From a checkpoint of a small image classifier.
Model: 32-pixel images, arch inception, norm batchnorm, activation gelu, depths [2, 5, 5].
Training: normuon at rate 0.0073, 6300 steps, batches of 128, held-out accuracy 34%.
Data: trained on photos of plants, animals and fungi (iNaturalist), 10.4 epochs.
Rows from block 9 of a small image classifier, named by matrix and row number. Each number is 500 + 25 x the weight over its row's rms, rounded and kept within 0 to 999. All counts start at 0. Numbers have three digits each. After the name is the row's rms in percent of the matrix's.
After each channel's rows are labels from the 100 images, of 14976, where the channel reaches its highest value: "responds to" is what is common among them; "patch colour" is the nearest of a few named colours to the mean colour under the peak. Only what is clearly more common there than usual is listed. The data: photos of plants, animals and fungi (iNaturalist). In brackets: how many of the 100.
# r30: branch 2 reduce pointwise conv (model.blocks.9.r3.0.weight, 88x352x1x1), inputs 176-263

r30.85 099:516574489487502500535509550496546466487493489468465530497502482521555501504523486490507450485492505525501481495486476487508543523504505508500506507499489526503482461507514462503516499490424530485502450462499477465468474508500510496484459465513543495468475492513468
responds to: phylum Arthropoda (79); class Insecta (78); order Coleoptera (57); family: Coccinellidae (53)
patch colour: brown (76)

r30.5 102:456471496494498556500489505545516510499467517485520514514466495499555502494563498468490473501496490502523566504524528499492472543516490524536533494499505499499491489466491480507485454515501533497469484494499478478492482472470493449502493503503481479468491492490508
responds to: phylum Arthropoda (90); class Insecta (88); order Coleoptera (79); family: Coccinellidae (74)
patch colour: brown (57)

r30.80 098:510520528457527485470515496483473538484561509534470497482457490477488510478451514530482477510504498472480506476486490518480500493492525476479529472515458487506522476488513498472512506480479503510490461468472488509495479540526499509510501467507501458516494482519504
responds to: class Aves (96); phylum Chordata (96); order Passeriformes (58)
patch colour: black (26)

r30.28 096:511519529530491489460482503522499505494510500530479500485515522519496498501476471537480502533504489443496484525505533510518515497476536498486510486499505478484526476501464486470485458472485521494447514465507469514500497483509530473466468482488510469492501494508526
responds to: order Passeriformes (50)
patch colour: brown (56)

r30.14 103:462506577505510522497496543511486536512486490488488511499465457492525534492498509517472470499521505480502502508516497495491533540496512507513544494486472520500505518475501478498467474490510557499502508452496471503446472483504516471511473502537517457480513474482500
responds to: phylum Arthropoda (92); class Insecta (88); order Coleoptera (48); family: Coccinellidae (33)
patch colour: brown (60)

r30.29 103:536542504489477504500500492490539498474472504500487510491544500536508535485554506574492515498541510487478560480508537499490549492502522539549519516438489524504451499485451466494487500486496549508478498464488482471470500479503520497484490510507517490443498471507496
responds to: class Insecta (83); phylum Arthropoda (83); order Coleoptera (40)
patch colour: brown (58)

r30.45 098:484508478499466477484438530443560518500501492527507501551520461480476466489557451525510498498500503481504519505484496494483496489504492518484506490525497510478516486489454471498498511476533516486504495487494473515529524500493486489494476504528483495501524456506485
responds to: order Pelecaniformes (31); family: Ardeidae (30)
patch colour: pink (29)

r30.48 099:508518511512498502478505522515497511496534491483504500477476512528530447472488496523494484527540486494465476499489478522462537463475528539458508520499497511499514505492497503512512486509524572485510496484498506511470521511488507522515541524508505498482518503511489
responds to: order Lepidoptera (31)
patch colour: brown (55)

r30.39 100:489510499457514495526487493514501490482496492441506522513515559446470509477515489497501515557482463469496531546555512505489515502532478541489466498500472507476520494493518482488490500521511496505446487495520507484509492465511515502480504436478591504477534484548481
responds to: class Insecta (78); phylum Arthropoda (78); order Lepidoptera (71); family: Pieridae (28)
patch colour: pink (36)