{
  "crop_scale_min": 1,
  "horizontal_flip": true,
  "color_jitter": 0.2,
  "norm": "batchnorm",
  "kernel_size": 3,
  "mixing": "mixup",
  "lr_schedule": "cosine",
  "warmup_steps": 630
}
Rows from block 9 of a small image classifier, named by matrix and row number. Rows with one number belong to one channel. Each number is 200 + 20 x the weight over its row's rms, rounded and kept within 0 to 999. All counts start at 0.
After each channel's rows are labels from the 100 images, of 14976, where the channel reaches its highest value: "colour at peak" is the nearest of a few named colours to the mean colour under the peak. Only what is clearly more common there than usual is listed. The data: photos of plants, animals and fungi (iNaturalist).
# r30: branch 2 reduce pointwise conv (model.blocks.9.r3.0.weight, 88x352x1x1), inputs 88-175
# b30: branch 2 3x3 conv (model.blocks.9.b3.0.weight, 132x88x3x3, transposed, each kernel summed), outputs 66-131

r30.59,195,198,247,219,186,197,159,215,194,194,227,144,208,196,211,217,210,178,174,201,235,208,160,196,190,200,198,197,239,182,212,180,171,200,200,229,201,196,206,238,203,189,215,187,231,184,228,177,212,196,184,220,206,183,189,212,157,236,203,188,240,195,249,223,195,181,195,178,195,186,169,216,266,194,206,196,210,171,192,194,194,194,200,211,173,160,204,220
b30.59,161,198,186,168,220,205,208,213,178,193,182,187,228,214,222,199,204,202,145,192,188,198,210,204,132,197,200,188,186,216,229,160,209,212,186,211,172,228,199,229,217,198,191,222,221,200,194,191,194,191,225,213,214,198,171,201,196,206,183,165,196,237,180,179,223,179
colour at peak: brown

r30.5,218,200,199,213,199,187,220,206,214,199,146,188,209,201,205,156,223,221,242,194,182,154,202,215,199,179,213,213,171,191,194,244,229,201,187,133,188,203,228,169,171,190,227,188,195,210,234,187,223,237,199,201,217,181,211,190,220,191,185,205,197,178,187,178,176,184,212,177,195,206,168,206,196,220,210,174,229,168,219,179,191,211,158,207,249,195,198,165
b30.5,152,200,215,202,196,195,216,164,215,184,201,219,194,200,232,174,166,181,204,200,170,185,185,205,181,170,200,218,222,217,191,215,168,189,214,199,205,200,203,210,196,193,206,232,206,205,204,196,191,234,178,192,183,167,220,212,204,174,206,202,189,189,171,230,232,215
colour at peak: brown

r30.85,208,188,183,228,202,222,193,217,200,186,211,181,196,200,196,190,208,191,212,191,162,173,185,231,199,224,207,222,183,212,183,211,202,184,190,176,195,172,223,218,214,222,200,194,190,212,192,209,186,207,206,183,208,229,201,196,154,201,175,230,205,208,210,234,189,178,220,203,200,209,189,205,196,226,189,242,206,254,183,199,193,217,230,198,196,181,189,180
b30.85,192,191,223,187,214,224,178,208,185,193,205,227,176,196,191,169,190,207,221,203,178,229,182,191,236,185,188,230,218,234,217,204,202,199,187,214,197,268,180,183,203,167,225,195,190,164,226,160,201,168,172,214,198,183,176,162,210,199,197,206,191,169,219,233,236,203
colour at peak: brown

r30.14,212,162,208,205,202,173,238,204,168,188,171,172,203,164,207,216,195,190,234,195,208,172,197,166,183,200,180,191,242,196,171,200,206,216,201,173,207,194,242,209,177,217,222,201,208,207,223,191,188,228,198,205,261,205,207,193,203,190,227,208,186,198,199,204,183,210,200,199,166,202,203,195,185,171,200,203,225,200,226,158,185,185,214,193,226,168,219,207
b30.14,183,174,220,230,246,189,189,187,214,175,187,173,200,172,200,170,205,187,193,209,207,228,171,191,191,218,219,216,168,227,205,193,141,192,201,202,191,214,185,205,212,205,195,188,198,198,187,191,168,179,234,195,204,150,196,174,195,200,206,143,181,187,185,185,216,199
colour at peak: brown

r30.75,232,204,196,228,181,254,204,221,162,207,185,263,177,192,195,168,186,251,212,220,187,223,211,216,187,193,201,202,237,181,192,222,198,190,187,181,196,216,197,191,207,202,213,212,184,211,183,182,187,173,200,210,235,203,213,187,176,229,185,203,213,210,178,193,198,202,197,204,228,197,192,236,215,216,195,205,231,225,177,195,209,204,166,209,161,181,198,205
b30.75,218,205,225,189,222,180,205,171,188,183,187,203,182,175,219,174,210,188,206,234,198,177,177,210,203,201,207,162,218,203,203,210,163,218,208,169,191,226,217,214,186,190,185,205,214,197,201,188,171,182,208,223,192,183,176,191,228,205,157,222,175,187,221,231,176,214
colour at peak: pink

r30.39,192,185,223,185,194,252,188,177,208,209,206,234,190,227,179,208,199,176,216,216,215,198,211,205,207,197,221,227,238,187,197,224,204,219,208,201,186,193,191,206,182,232,185,193,192,192,193,173,209,206,202,213,193,210,156,203,192,247,212,191,220,206,208,204,210,237,206,202,221,179,185,185,212,214,203,204,246,182,212,204,172,185,213,227,212,210,197,195
b30.39,228,248,187,201,192,218,186,216,240,217,207,224,189,210,186,226,194,198,213,208,175,159,219,183,226,199,200,133,180,227,194,211,189,216,170,200,211,173,217,219,178,181,212,191,233,204,199,185,177,200,205,188,240,199,184,185,180,203,189,182,194,174,186,171,215,221
colour at peak: pink

r30.45,212,171,217,193,213,177,174,194,163,203,180,218,185,194,230,239,228,164,187,201,203,184,200,195,202,152,238,203,172,216,196,185,199,218,167,163,178,209,182,216,197,215,221,209,219,189,203,179,234,205,193,220,204,148,201,212,163,222,238,168,207,222,197,193,223,205,203,199,165,186,197,203,171,181,182,197,207,209,259,152,213,216,240,205,190,192,190,223
b30.45,191,215,202,210,178,214,182,207,207,237,199,191,217,243,178,220,194,203,179,206,209,206,208,195,165,212,183,160,238,194,218,205,182,220,190,197,189,220,196,193,157,178,249,208,190,199,196,215,220,205,207,192,176,224,191,221,218,164,212,198,163,134,198,183,180,237
colour at peak: pink

r30.71,237,166,188,202,199,203,200,220,208,199,204,237,206,186,206,205,222,218,201,187,174,234,199,180,203,204,178,180,193,194,260,194,225,205,196,216,201,205,208,235,232,199,183,274,185,226,168,183,165,184,203,199,208,206,172,198,253,196,171,254,182,207,202,234,202,184,232,199,216,198,196,163,163,196,178,171,166,196,160,219,191,192,179,205,211,205,204,201
b30.71,217,204,237,214,217,178,199,188,197,187,199,200,240,231,228,189,222,202,207,213,192,199,220,207,255,177,192,200,210,250,232,202,227,200,192,196,188,182,208,182,188,245,196,189,201,172,224,221,188,178,179,199,172,211,191,215,155,219,185,172,181,184,192,234,211,193
colour at peak: brown

r30.80,193,177,169,154,201,190,194,217,186,203,191,183,230,182,204,220,206,203,206,197,202,198,241,175,172,164,188,201,176,177,163,194,221,204,154,202,225,170,224,190,196,200,193,176,203,180,200,204,216,167,200,198,165,186,232,185,199,234,198,200,212,213,192,188,216,180,209,208,225,200,196,199,203,172,219,214,191,211,203,226,197,226,191,200,189,203,169,225
b30.80,197,194,193,199,185,183,205,148,217,202,198,191,173,192,200,220,170,193,199,177,210,238,209,206,215,200,217,227,208,217,208,185,230,162,170,204,158,178,200,194,188,219,139,204,205,206,203,212,197,226,189,232,199,232,185,193,173,195,217,227,207,201,206,197,185,185
colour at peak: black