From a checkpoint of a small image classifier: 6300 steps, 77898 training examples.
Rows from block 8, named by matrix and row number. Each number is 200 + 30 x the weight over its row's rms, rounded and kept within 0 to 999. All counts start at 0. After the name is the row's rms in percent of the matrix's.
# b500: branch 3 reduce pointwise conv (model.blocks.8.b5.0.0.weight, 44x352x1x1), inputs 142-212
b500.0,102,198,221,190,191,196,215,297,257,189,220,191,190,197,206,191,179,171,202,214,186,217,179,215,220,204,206,239,195,246,206,189,200,225,168,129,196,189,221,201,180,176,201,164,188,196,201,195,246,168,196,176,192,194,227,177,187,177,201,187,221,201,228,190,179,205,200,194,197,182,176,196
b500.1,103,198,278,216,174,215,258,231,174,179,197,141,184,208,197,224,181,154,166,226,200,195,217,298,237,204,201,221,223,253,204,178,223,211,240,191,221,222,180,197,196,194,209,208,185,203,181,202,262,164,194,219,258,201,205,141,189,200,232,215,237,205,270,196,195,147,155,243,148,152,203,222
b500.2,099,158,173,210,204,229,211,202,198,187,244,175,170,229,175,163,202,164,172,266,186,175,234,200,208,221,179,205,196,204,207,210,204,197,163,186,207,192,173,175,169,193,195,244,259,216,199,212,206,211,221,195,162,202,131,160,257,172,151,200,185,230,201,191,164,207,232,200,214,114,204,234
b500.3,099,227,184,250,220,203,269,162,186,203,219,167,298,187,193,216,224,232,196,202,207,234,238,172,176,192,229,188,267,158,189,214,189,186,206,285,204,218,161,243,237,255,203,243,206,221,155,220,193,221,194,208,165,188,205,172,230,197,246,164,203,191,206,210,250,224,220,189,221,213,182,176
b500.4,104,287,178,204,210,189,183,186,199,244,201,208,203,179,192,182,224,194,299,197,183,187,217,197,183,168,198,202,160,189,217,174,205,175,172,210,186,191,259,159,212,202,193,176,223,221,176,198,159,212,185,197,182,245,208,217,247,180,177,188,195,195,144,180,170,216,220,183,238,194,166,216
b500.5,099,221,199,204,168,217,173,229,213,196,227,257,222,214,204,157,185,201,237,139,234,175,243,210,194,158,169,201,172,205,165,221,199,223,201,166,169,223,191,206,204,205,245,195,170,228,225,186,203,182,160,197,225,192,254,211,226,239,176,189,202,221,223,174,182,222,207,169,202,166,200,201
b500.6,105,285,191,241,205,181,183,166,176,203,228,161,170,217,203,240,282,222,238,204,195,171,180,207,191,186,186,250,149,278,224,199,203,240,203,218,177,189,212,199,186,212,231,216,194,187,199,183,194,227,187,191,159,168,170,177,226,237,196,192,201,186,205,157,202,180,193,240,223,170,228,210
b500.7,099,200,206,208,200,198,192,202,199,157,182,214,190,172,249,214,209,195,197,201,189,199,249,192,237,206,151,182,198,240,177,205,237,307,235,210,200,226,203,208,169,189,200,198,215,201,263,221,266,195,197,228,145,205,173,180,143,147,170,174,250,203,191,211,208,198,220,141,227,232,173,209
b500.8,105,139,186,194,171,200,178,219,171,211,227,153,204,238,236,174,170,194,212,183,185,235,192,211,199,198,163,276,198,255,143,193,273,171,251,248,221,163,206,185,206,177,264,197,190,237,206,218,196,160,224,174,185,224,201,190,208,231,189,200,211,220,212,195,217,181,194,207,213,201,223,225
b500.9,101,213,216,209,193,170,184,193,194,167,190,169,166,201,236,188,188,191,182,173,154,214,181,190,204,212,187,219,186,173,170,203,191,218,199,202,208,272,159,201,199,193,210,168,171,207,166,191,156,151,214,242,179,169,195,248,197,190,213,198,210,184,196,221,222,235,228,193,183,303,194,188
b500.10,096,187,200,212,234,180,132,184,216,203,209,194,235,189,197,180,284,207,187,212,191,205,223,178,195,205,230,200,181,189,217,206,189,183,181,199,214,176,235,200,207,161,209,236,211,193,205,238,241,186,199,198,228,214,203,129,146,180,163,188,222,204,216,206,185,208,217,211,205,188,209,183
b500.11,103,214,193,240,203,213,212,192,211,237,175,253,173,177,226,169,229,247,195,173,168,213,279,192,201,226,240,198,166,182,207,217,234,207,163,198,178,173,191,165,188,221,192,187,177,207,184,161,146,254,175,212,229,240,195,209,204,162,224,173,188,197,202,182,183,196,198,163,209,220,199,192
b500.12,095,198,176,187,176,220,167,202,229,203,157,233,177,179,196,245,186,157,189,192,186,207,241,178,212,195,215,174,234,183,244,198,185,176,188,178,214,270,184,153,204,203,204,217,198,192,264,192,245,151,174,207,201,224,268,285,182,234,192,293,191,205,221,211,217,192,226,200,188,215,187,201
b500.13,101,231,167,176,185,191,186,224,241,237,223,212,175,168,211,168,156,202,132,196,163,200,200,191,168,199,186,203,244,161,186,168,171,197,213,233,184,217,313,147,171,195,186,151,181,200,179,188,165,216,153,239,266,187,196,151,182,156,202,191,193,172,192,252,208,241,191,221,201,199,168,246
b500.14,099,173,162,226,200,166,191,174,177,199,149,271,180,213,193,218,215,222,224,228,179,182,184,228,186,225,222,201,209,206,201,192,226,223,187,195,199,134,168,228,207,157,209,212,194,198,245,213,211,197,185,229,170,220,200,191,195,255,161,220,210,194,269,181,195,195,202,209,161,159,259,195
b500.15,100,175,211,177,172,212,223,197,197,160,169,230,188,198,188,190,199,188,208,211,202,201,174,209,197,192,205,191,173,201,165,201,183,233,212,139,204,214,206,204,173,181,196,200,170,192,176,208,187,172,157,250,126,216,223,183,158,154,184,157,181,192,181,195,233,229,193,193,199,220,199,211
b500.16,091,209,197,209,175,276,232,210,208,152,215,209,197,216,229,227,209,158,247,187,185,194,241,243,179,179,199,208,200,200,200,163,193,245,195,222,209,176,245,189,167,203,232,170,203,208,227,207,180,97,196,172,130,172,205,227,173,234,175,164,191,213,181,188,169,217,213,178,185,184,220,217
b500.17,100,195,189,208,238,200,167,153,213,184,190,234,194,195,211,206,146,167,203,182,201,200,175,191,206,183,195,191,202,212,156,193,164,183,198,238,183,205,228,230,215,187,171,285,211,174,215,258,172,170,211,183,198,187,185,186,127,230,153,197,193,172,191,217,195,226,138,172,191,217,211,192
b500.18,104,194,186,174,228,167,186,160,187,202,154,205,178,232,196,158,217,211,291,227,128,152,165,232,213,293,193,203,241,204,194,199,176,152,222,210,273,161,234,227,158,182,208,207,181,241,196,198,219,184,223,219,207,242,188,95,174,307,221,293,178,202,195,236,206,152,194,155,193,195,194,249
b500.19,098,197,208,215,248,184,241,195,178,176,196,219,306,267,202,192,202,170,206,199,213,170,144,210,195,214,215,213,204,232,209,158,241,190,118,180,219,220,201,303,259,190,173,180,218,225,210,222,183,255,193,216,238,184,174,189,188,211,231,207,262,166,179,210,204,213,205,226,219,174,195,196
b500.20,091,231,210,255,179,208,174,164,185,177,197,241,185,212,199,261,178,222,205,210,200,204,225,238,273,224,191,208,220,223,175,194,251,187,198,190,198,219,154,173,229,200,193,218,150,194,244,207,226,229,214,170,165,229,145,146,185,195,164,239,180,236,202,169,205,202,212,267,249,192,182,207
b500.21,103,225,235,204,253,219,203,234,186,218,194,189,225,215,202,230,206,213,213,256,196,183,214,178,197,257,215,247,215,194,212,228,277,177,221,189,244,179,170,169,228,201,202,210,216,189,184,228,209,199,225,207,229,211,195,219,230,202,286,237,243,184,179,195,213,197,199,167,206,199,232,186
b500.22,099,180,216,243,210,208,208,273,166,194,189,198,230,214,212,184,231,197,173,202,193,208,210,196,188,187,178,213,201,150,182,189,185,214,205,200,229,189,191,172,185,248,195,208,197,200,215,136,203,193,194,224,198,185,228,209,203,180,172,208,216,249,164,177,205,251,193,205,198,201,215,236
b500.23,099,198,182,163,192,212,202,215,178,212,202,246,206,185,157,164,159,193,306,206,210,209,170,261,188,205,215,179,213,178,264,181,224,212,203,197,238,239,206,209,205,199,198,212,209,223,214,200,209,208,158,234,178,194,207,196,223,151,244,164,180,192,177,183,161,166,215,141,214,144,170,189
b500.24,102,204,200,160,207,147,184,204,179,103,208,178,212,224,189,192,191,182,184,163,223,160,149,296,220,195,204,181,221,195,134,224,205,204,215,145,239,182,164,192,189,203,208,176,158,167,176,208,201,183,203,185,187,241,147,294,174,165,264,201,202,175,181,194,219,211,212,194,186,147,195,161
b500.25,100,243,164,211,203,176,204,241,208,189,172,208,235,189,189,242,188,190,232,194,209,238,173,147,197,186,207,220,215,195,222,242,170,170,210,187,231,181,208,183,266,200,143,205,196,293,197,190,195,236,224,211,272,202,148,151,181,240,281,276,238,264,172,236,175,171,210,206,203,141,189,204
b500.26,103,213,176,130,190,197,213,202,213,212,218,215,200,185,183,169,207,216,178,192,208,198,200,234,179,175,199,188,121,182,151,196,219,214,220,196,152,196,215,208,201,242,236,202,205,184,184,184,194,146,180,207,209,198,179,334,206,178,162,154,158,193,210,186,219,215,198,163,182,200,222,191
b500.27,095,235,167,181,163,195,229,195,190,203,165,185,244,182,156,196,258,226,216,193,200,223,241,259,208,167,190,196,213,154,222,220,201,247,230,201,180,230,212,233,226,185,190,187,178,221,187,215,200,228,179,211,161,216,171,152,270,161,265,177,202,191,214,197,198,197,242,192,237,209,170,200
b500.28,097,199,196,261,202,235,258,169,188,146,198,238,194,200,207,179,179,203,217,186,210,253,201,234,196,189,207,187,201,200,187,179,164,289,191,199,202,242,176,189,213,206,154,221,198,164,222,175,184,207,184,249,182,231,278,327,228,165,164,194,149,215,224,171,154,196,224,211,231,216,197,193
b500.29,099,244,202,193,221,188,203,185,215,303,208,169,200,178,190,184,206,249,235,198,201,201,181,248,253,209,176,208,250,193,216,185,172,150,213,217,194,194,168,226,262,182,196,224,208,190,206,201,214,279,197,189,248,265,75,202,226,201,211,214,260,200,180,201,187,208,215,173,281,131,158,191
b500.30,105,174,197,131,170,197,202,206,175,195,216,249,219,251,158,174,217,168,243,186,210,207,200,195,201,199,189,200,165,198,157,178,153,196,192,198,281,173,208,156,252,196,230,243,206,204,220,173,175,200,189,196,180,210,252,226,193,192,198,196,144,207,249,151,174,206,194,196,178,164,188,201
b500.31,105,200,217,174,197,193,198,183,198,194,252,179,169,169,212,198,115,200,151,147,173,229,184,144,168,176,210,228,170,186,202,145,215,205,181,341,208,131,278,171,204,216,168,181,190,217,201,197,153,189,203,203,141,158,251,140,192,198,209,155,171,213,137,229,189,235,133,172,177,242,153,224
b500.32,102,216,197,218,208,165,226,202,193,230,202,195,203,196,231,182,201,134,184,195,228,164,232,158,167,200,229,218,208,266,176,192,199,207,125,199,167,173,176,194,218,162,141,205,202,201,172,186,217,225,243,166,198,204,203,226,197,201,211,265,265,174,249,272,212,224,215,187,174,306,181,228
b500.33,105,189,184,131,171,173,195,160,187,219,221,236,181,192,187,188,166,192,187,186,188,136,216,134,215,216,188,153,195,201,169,154,206,202,177,183,171,172,196,213,220,201,245,208,184,196,236,193,218,188,223,199,192,238,150,206,201,227,121,214,160,187,169,153,187,189,167,182,193,191,210,223
b500.34,101,164,203,176,220,165,162,241,211,262,242,193,173,228,203,161,152,185,203,156,210,202,195,144,185,182,209,211,211,199,224,192,210,171,187,187,184,178,209,191,226,183,175,204,176,212,163,215,165,229,228,210,341,154,209,171,169,181,225,225,215,222,260,206,205,181,167,172,187,173,199,152
b500.35,103,196,171,199,157,172,182,142,200,217,198,228,208,175,179,189,205,243,223,192,210,159,209,275,217,192,199,185,150,198,211,203,174,196,205,194,162,210,226,153,209,193,210,242,197,189,207,201,234,185,168,221,180,199,250,230,205,147,148,166,184,193,172,185,187,227,242,164,205,257,249,208
b500.36,101,216,206,243,219,169,194,206,197,188,192,233,179,211,200,279,229,176,213,166,201,185,196,191,212,187,216,191,195,218,214,163,154,233,182,201,195,203,199,195,140,216,259,163,182,261,229,197,206,223,178,198,167,170,184,191,252,250,177,199,167,164,203,160,220,215,263,224,182,193,243,200
b500.37,099,188,198,154,215,215,200,173,205,226,288,193,236,230,169,192,226,205,214,203,195,182,225,183,129,142,183,236,173,126,197,199,193,227,190,252,200,179,279,217,206,190,201,209,253,156,206,177,178,172,214,270,200,132,314,201,236,158,168,174,190,221,249,219,180,192,181,151,217,235,222,167
b500.38,101,280,171,219,185,204,190,184,216,266,138,162,221,189,182,172,199,249,200,205,230,251,182,202,204,149,217,182,239,159,269,205,153,166,194,181,176,166,158,189,214,219,149,216,237,200,186,180,211,332,174,205,199,195,140,159,250,157,216,168,224,181,179,196,203,195,184,225,243,206,152,199
b500.39,100,231,234,158,207,204,177,185,178,203,185,131,254,244,228,203,221,239,142,177,249,227,178,178,195,190,198,194,178,208,197,223,164,194,191,183,183,198,207,174,193,241,213,234,218,184,209,203,202,233,196,208,211,242,207,228,158,179,235,140,225,223,163,205,240,212,183,199,177,197,217,199
b500.40,100,229,214,115,221,229,163,211,191,159,201,213,217,196,168,190,233,192,207,209,225,183,241,258,230,202,201,197,193,202,197,211,147,242,204,169,216,195,202,200,240,230,232,213,191,216,219,210,219,199,217,147,202,218,225,223,192,187,228,200,182,206,197,198,219,203,155,213,184,162,202,176
b500.41,095,197,200,176,179,183,200,212,214,177,184,166,195,199,181,206,184,143,225,212,173,174,178,190,161,200,189,204,210,214,189,208,185,193,203,234,207,232,189,202,179,163,204,175,178,227,164,185,184,196,231,198,164,207,165,170,200,193,203,204,183,186,206,211,194,156,154,191,200,169,172,200
b500.42,094,198,194,210,187,189,215,204,175,205,222,203,199,192,220,214,200,203,198,201,201,179,228,309,254,198,182,253,200,218,228,188,164,185,164,190,254,204,227,192,216,175,211,177,220,224,169,179,226,211,174,170,209,147,196,205,194,197,134,239,269,215,213,207,163,177,193,158,186,206,213,184
b500.43,096,225,166,221,198,266,194,169,179,171,229,259,192,159,178,211,205,178,214,162,201,192,247,240,197,161,201,219,178,237,212,149,169,268,185,194,196,221,184,187,171,218,203,178,191,185,194,171,207,247,179,177,129,209,208,215,235,248,212,169,189,182,198,199,187,198,216,200,170,189,228,242