config.yaml
model: "image classifier"
dataset: "photos of plants, animals and fungi (iNaturalist)"
train_examples: 77898
image_size: 32
crop_scale_min: 1
horizontal_flip: true
translate: 0.06
color_jitter: 0.2
targets: ["family", "species"]
num_classes: [181, 646]
arch: "inception"
norm: "batchnorm"
activation: "gelu"
depths: [2, 5, 5]
kernel_size: 3
stem: "deep"
widths: [160, 240, 352]
mixing: "mixup"
loss: "cross_entropy"
init: "orthogonal"
optimizer: "normuon"
muon_scale: "match_rms_adamw"
lr: 0.0073
momentum: 0.9
nesterov: true
orthogonalizer: "polar_express"
adamw_lr_other_params: 0.00099
l1_shrink: 0.003
steps: 6300
batch_size: 128
epochs: 10.4
lr_schedule: "cosine"
final_lr_fraction: 0
warmup_steps: 630
weight_decay: 0.1
adamw_weight_decay_other_params: 0.01
Rows from block 3, named by matrix and row number. Each number is 128 + 32 x the weight over its row's rms, rounded and kept within 0 to 255. All counts start at 0. After the name is the row's rms in percent of the matrix's.
# b520: branch 3 second 3x3 conv (model.blocks.3.b5.2.0.weight, 60x60x3x3), inputs 0-14, a 3x3 kernel for each
b520.31 100 [ 99 119 106 149 121 126  72 120 151 165 130 148 174 167 121 123 106 128  61  77  97 129 107 168 145 172 117 147 136 127 119 156 112 229  67 149  95  70 130 139 154 124 134  98 122 120  83 128 112 170 156 117  89 123 116 187 110 119  73  95  96 106 144 111 161 114 197 155 153  37 175  51  86 114 121 152 121 134 107  48  82 127 134 139 125 122 122 122 105 119  56  95 100  99 184 194 142 142 131 123 128 163 124 112  73 124  89 164 116 180 157 142 116 128  58 114  95 114  87  67  91 112  96 120 175 177 126 152 130 159  89 162 135 143 135]
b520.32 100 [103 119 113  96 127  76 166 185  99 136 159 124 134 112 137 138 126  76  66 135  84 101 133 128 141 130 135 127 107 111 177  99 148 114 115 191 136 141 166 118 124 130 108 156 192 136 146 128 154 125  65 170 144 165 137 244 123 199 134 139 113  82  98  84 112 119  71 158  68 146 136  41 125 146 135  88 127  75  98 123 140 110 126 138 107  94  94 130 128  82  83 104 129 135 113 125 167 128 117 119 135 134 120 195 193 102 148 160  99 111 141 165 121 125 132 112  94  74 106 152 126 127 111  83  78  61  94 106 106 159 172  66 134 162 131]
b520.33 102 [163 198 185 125 125 160 105 120  82 108  90  82  61 102 153 194 189 186  79 110  86 126 121 130 126 137 129  89 170 159 120 166 157 163 155 151 109 114 104 103  88 112 113 108 101  98 195 137 132 127 141 142 126  90  85  41  86  58  99  74 137 145 115  84 175 111 166 124 175 133 142 120 123 164 128  91  74 116 155 149 108 151 160 152 117 129 131 104 123 128 109 101 155 125 144 103 127 120 117 101 104  68  87  98  67 141  83 146 146 104 113 108  89 117 188 174 160 129  97   4 190 126 124 123 145 120  98 104 145 107  83  77  99 159 125]
b520.34 104 [135  95 127 134 123 154  73  83 111 124  89 112 139 169 174  95 146 171 166 139 117 108 166  92  96 132 129 129  62  85  91  73 140 184 192 171 108 157  62 100 174 164 122  83 162 141 117 182 103 172 119 167 167 127 144 137  97 150 150  78  52  96 125 110 107 141 144  88 162 117 187  37 166 142 134 147 149 130 119 105 101 139 118 121 139 129 129 114 101  96 152 123  91 127 111 120 126  83 163 162 143 121 111  96 147  97 107 127 106 131 117 124 163 124 115 144  97 159 175 126 114 127 127  87 129 141 106 123 121 101 144  52 157 183 122]
b520.35 089 [125 120  71  85 149 134 155 134 145 111  92  97 131 107 124  84  88 105 126  86  94  87 122 123 133 109 167 109 125 130 128 105 128  68 183 138 147  97  56 135  53 126 143  91 126 103 132  97 109 166  68 203 174  93 104  75 120 197 240  97 117 105  73 106 108 122 105  99  51 159  34 104 118  97 109 145 115 163 173 173 166 128 133 101  86  86  99  88 117 119 125 105 121 111  91 105  94 144 102 141 113  77 169 119 145 104 154 128 113 108  94 143 161 114 113  58  74 113 132 128 128 112 191 112  95 129 123 155 118 151 127  82 192 194 148]
b520.36 095 [102 161 137 110 143 124 108 181 104 152 144 164 142 129 133 120 115  98 112 115 129  81 106 235  86  86 127 126  74 152 152 150  83 191 133 130  97  72 110 126 146 148 117 101 129  95 141 124 128 132 123 153 158 108 126 170 144 172 125 119  96  53 122  92 117 149  64 129 196 138 191 140 136  88 125 102 152 111  89 110  91 165 142 114 130 131 128 136 148 134 108 108 157  92 115 126 115 193 181 157 145 135  75  75 148 138 110 103 110  91 140 115 132 123 135 128 109 142  84 122  74  43 132  71 104 126 113 138 118  94 181 103 103 152 143]
b520.37 102 [ 52 144 137 113 149 132  87 236 238  77 137 213 137 128 116  84 124 146 103 132 116 137 136 120 127  88 127 195  97 106 215 122 125 116  79 105 126 121  76 125 198 113 135 116 126 187 160 114 143 157  82 108 116 105 110 149  84 136  81 135 111 120 139 135 166 163  70 137 136 144 153 115 112  78  42 160 118 142 152 150 146 105  96  83 124 106 117 150 168 159 111 131 162 150 120 134 137 170  46 117 138  38 143 132 126 111 113 105  76  81 128 115 103 101  90 128 160 125 107 125 117 110  94  86  94 150  82 165 138 134 148 220 134  44  97]
b520.38 098 [150  81  88 184  79  85 114 123 153  75 120 127 138 122 136  64 108  59 129 143 123 100 116 104 129 107 129 129 113 128 104 120 136 133 117 105 122  51 165 145  99 104  69 155 110 157 109 133 116 134 169 126 163 155  90 125 118  88 150 174 138 108  69 138 133  91 112 125 195 129  76 101 140 128  75 158 150 121 141 156 154 123 120 135 158 124 142 145 107 121 216 139 107 128  84 125 143 127 100 160 171 103 133 134 130  69 117 120 100 114 104 121 123 141 128 143  83 238 235 160 159 145 126  53  77  97 120 142 143 128 123  93  56  79 100]
b520.39 106 [128 115 138  99  94 105 125 151 169 121 118 131 127  95 124 151 133 110 165  77  63 113 114 116 128  80  84  90 136 105 141 173 127  73 134  74  94 128  89  86 128 101 153 123  89 131 128 126 101 103 156 128 198 144  36  80 241  21 138 184 136 143 126 129 172 128  79 154 129 129 128 162 131  97 121 128 143  85 103 113  94 148 162 140 170 207 135 131 128 119 129 170 122  73 122 132 157 130 200  74  94 118  76 117 111 154 131  94  85 108 153  97 134 163 117 144 114 155 127 137 122 118 143 142 112 131 151  52 104 132 126 203 106 161  89]
b520.40 090 [188 144 126  97  92 139 117 129  93 139 135  34 169 151 102 130 145  95 170 122  79  99 125 120 100 127 129 173  98 157 106 129 150 138 113 120 120 119 168 173 116 102 137 105  66 182 159 164 134 154 136  82 133 144  94 122 109 135 167 119 176  63  91 116  88 113 195 110  52 132 188  56 141 148 129 172 146 126 194 148 121 133 142 106 147 129 128 130 122 101  94 199  35 100 100  80 122 111  93 148 111 128  93 163 145 121 176 193 128 129 142 147 155 100 111 113  73 186 121 169 123 117 130  87 105 144 179 130 102 111 155 102  91 122 117]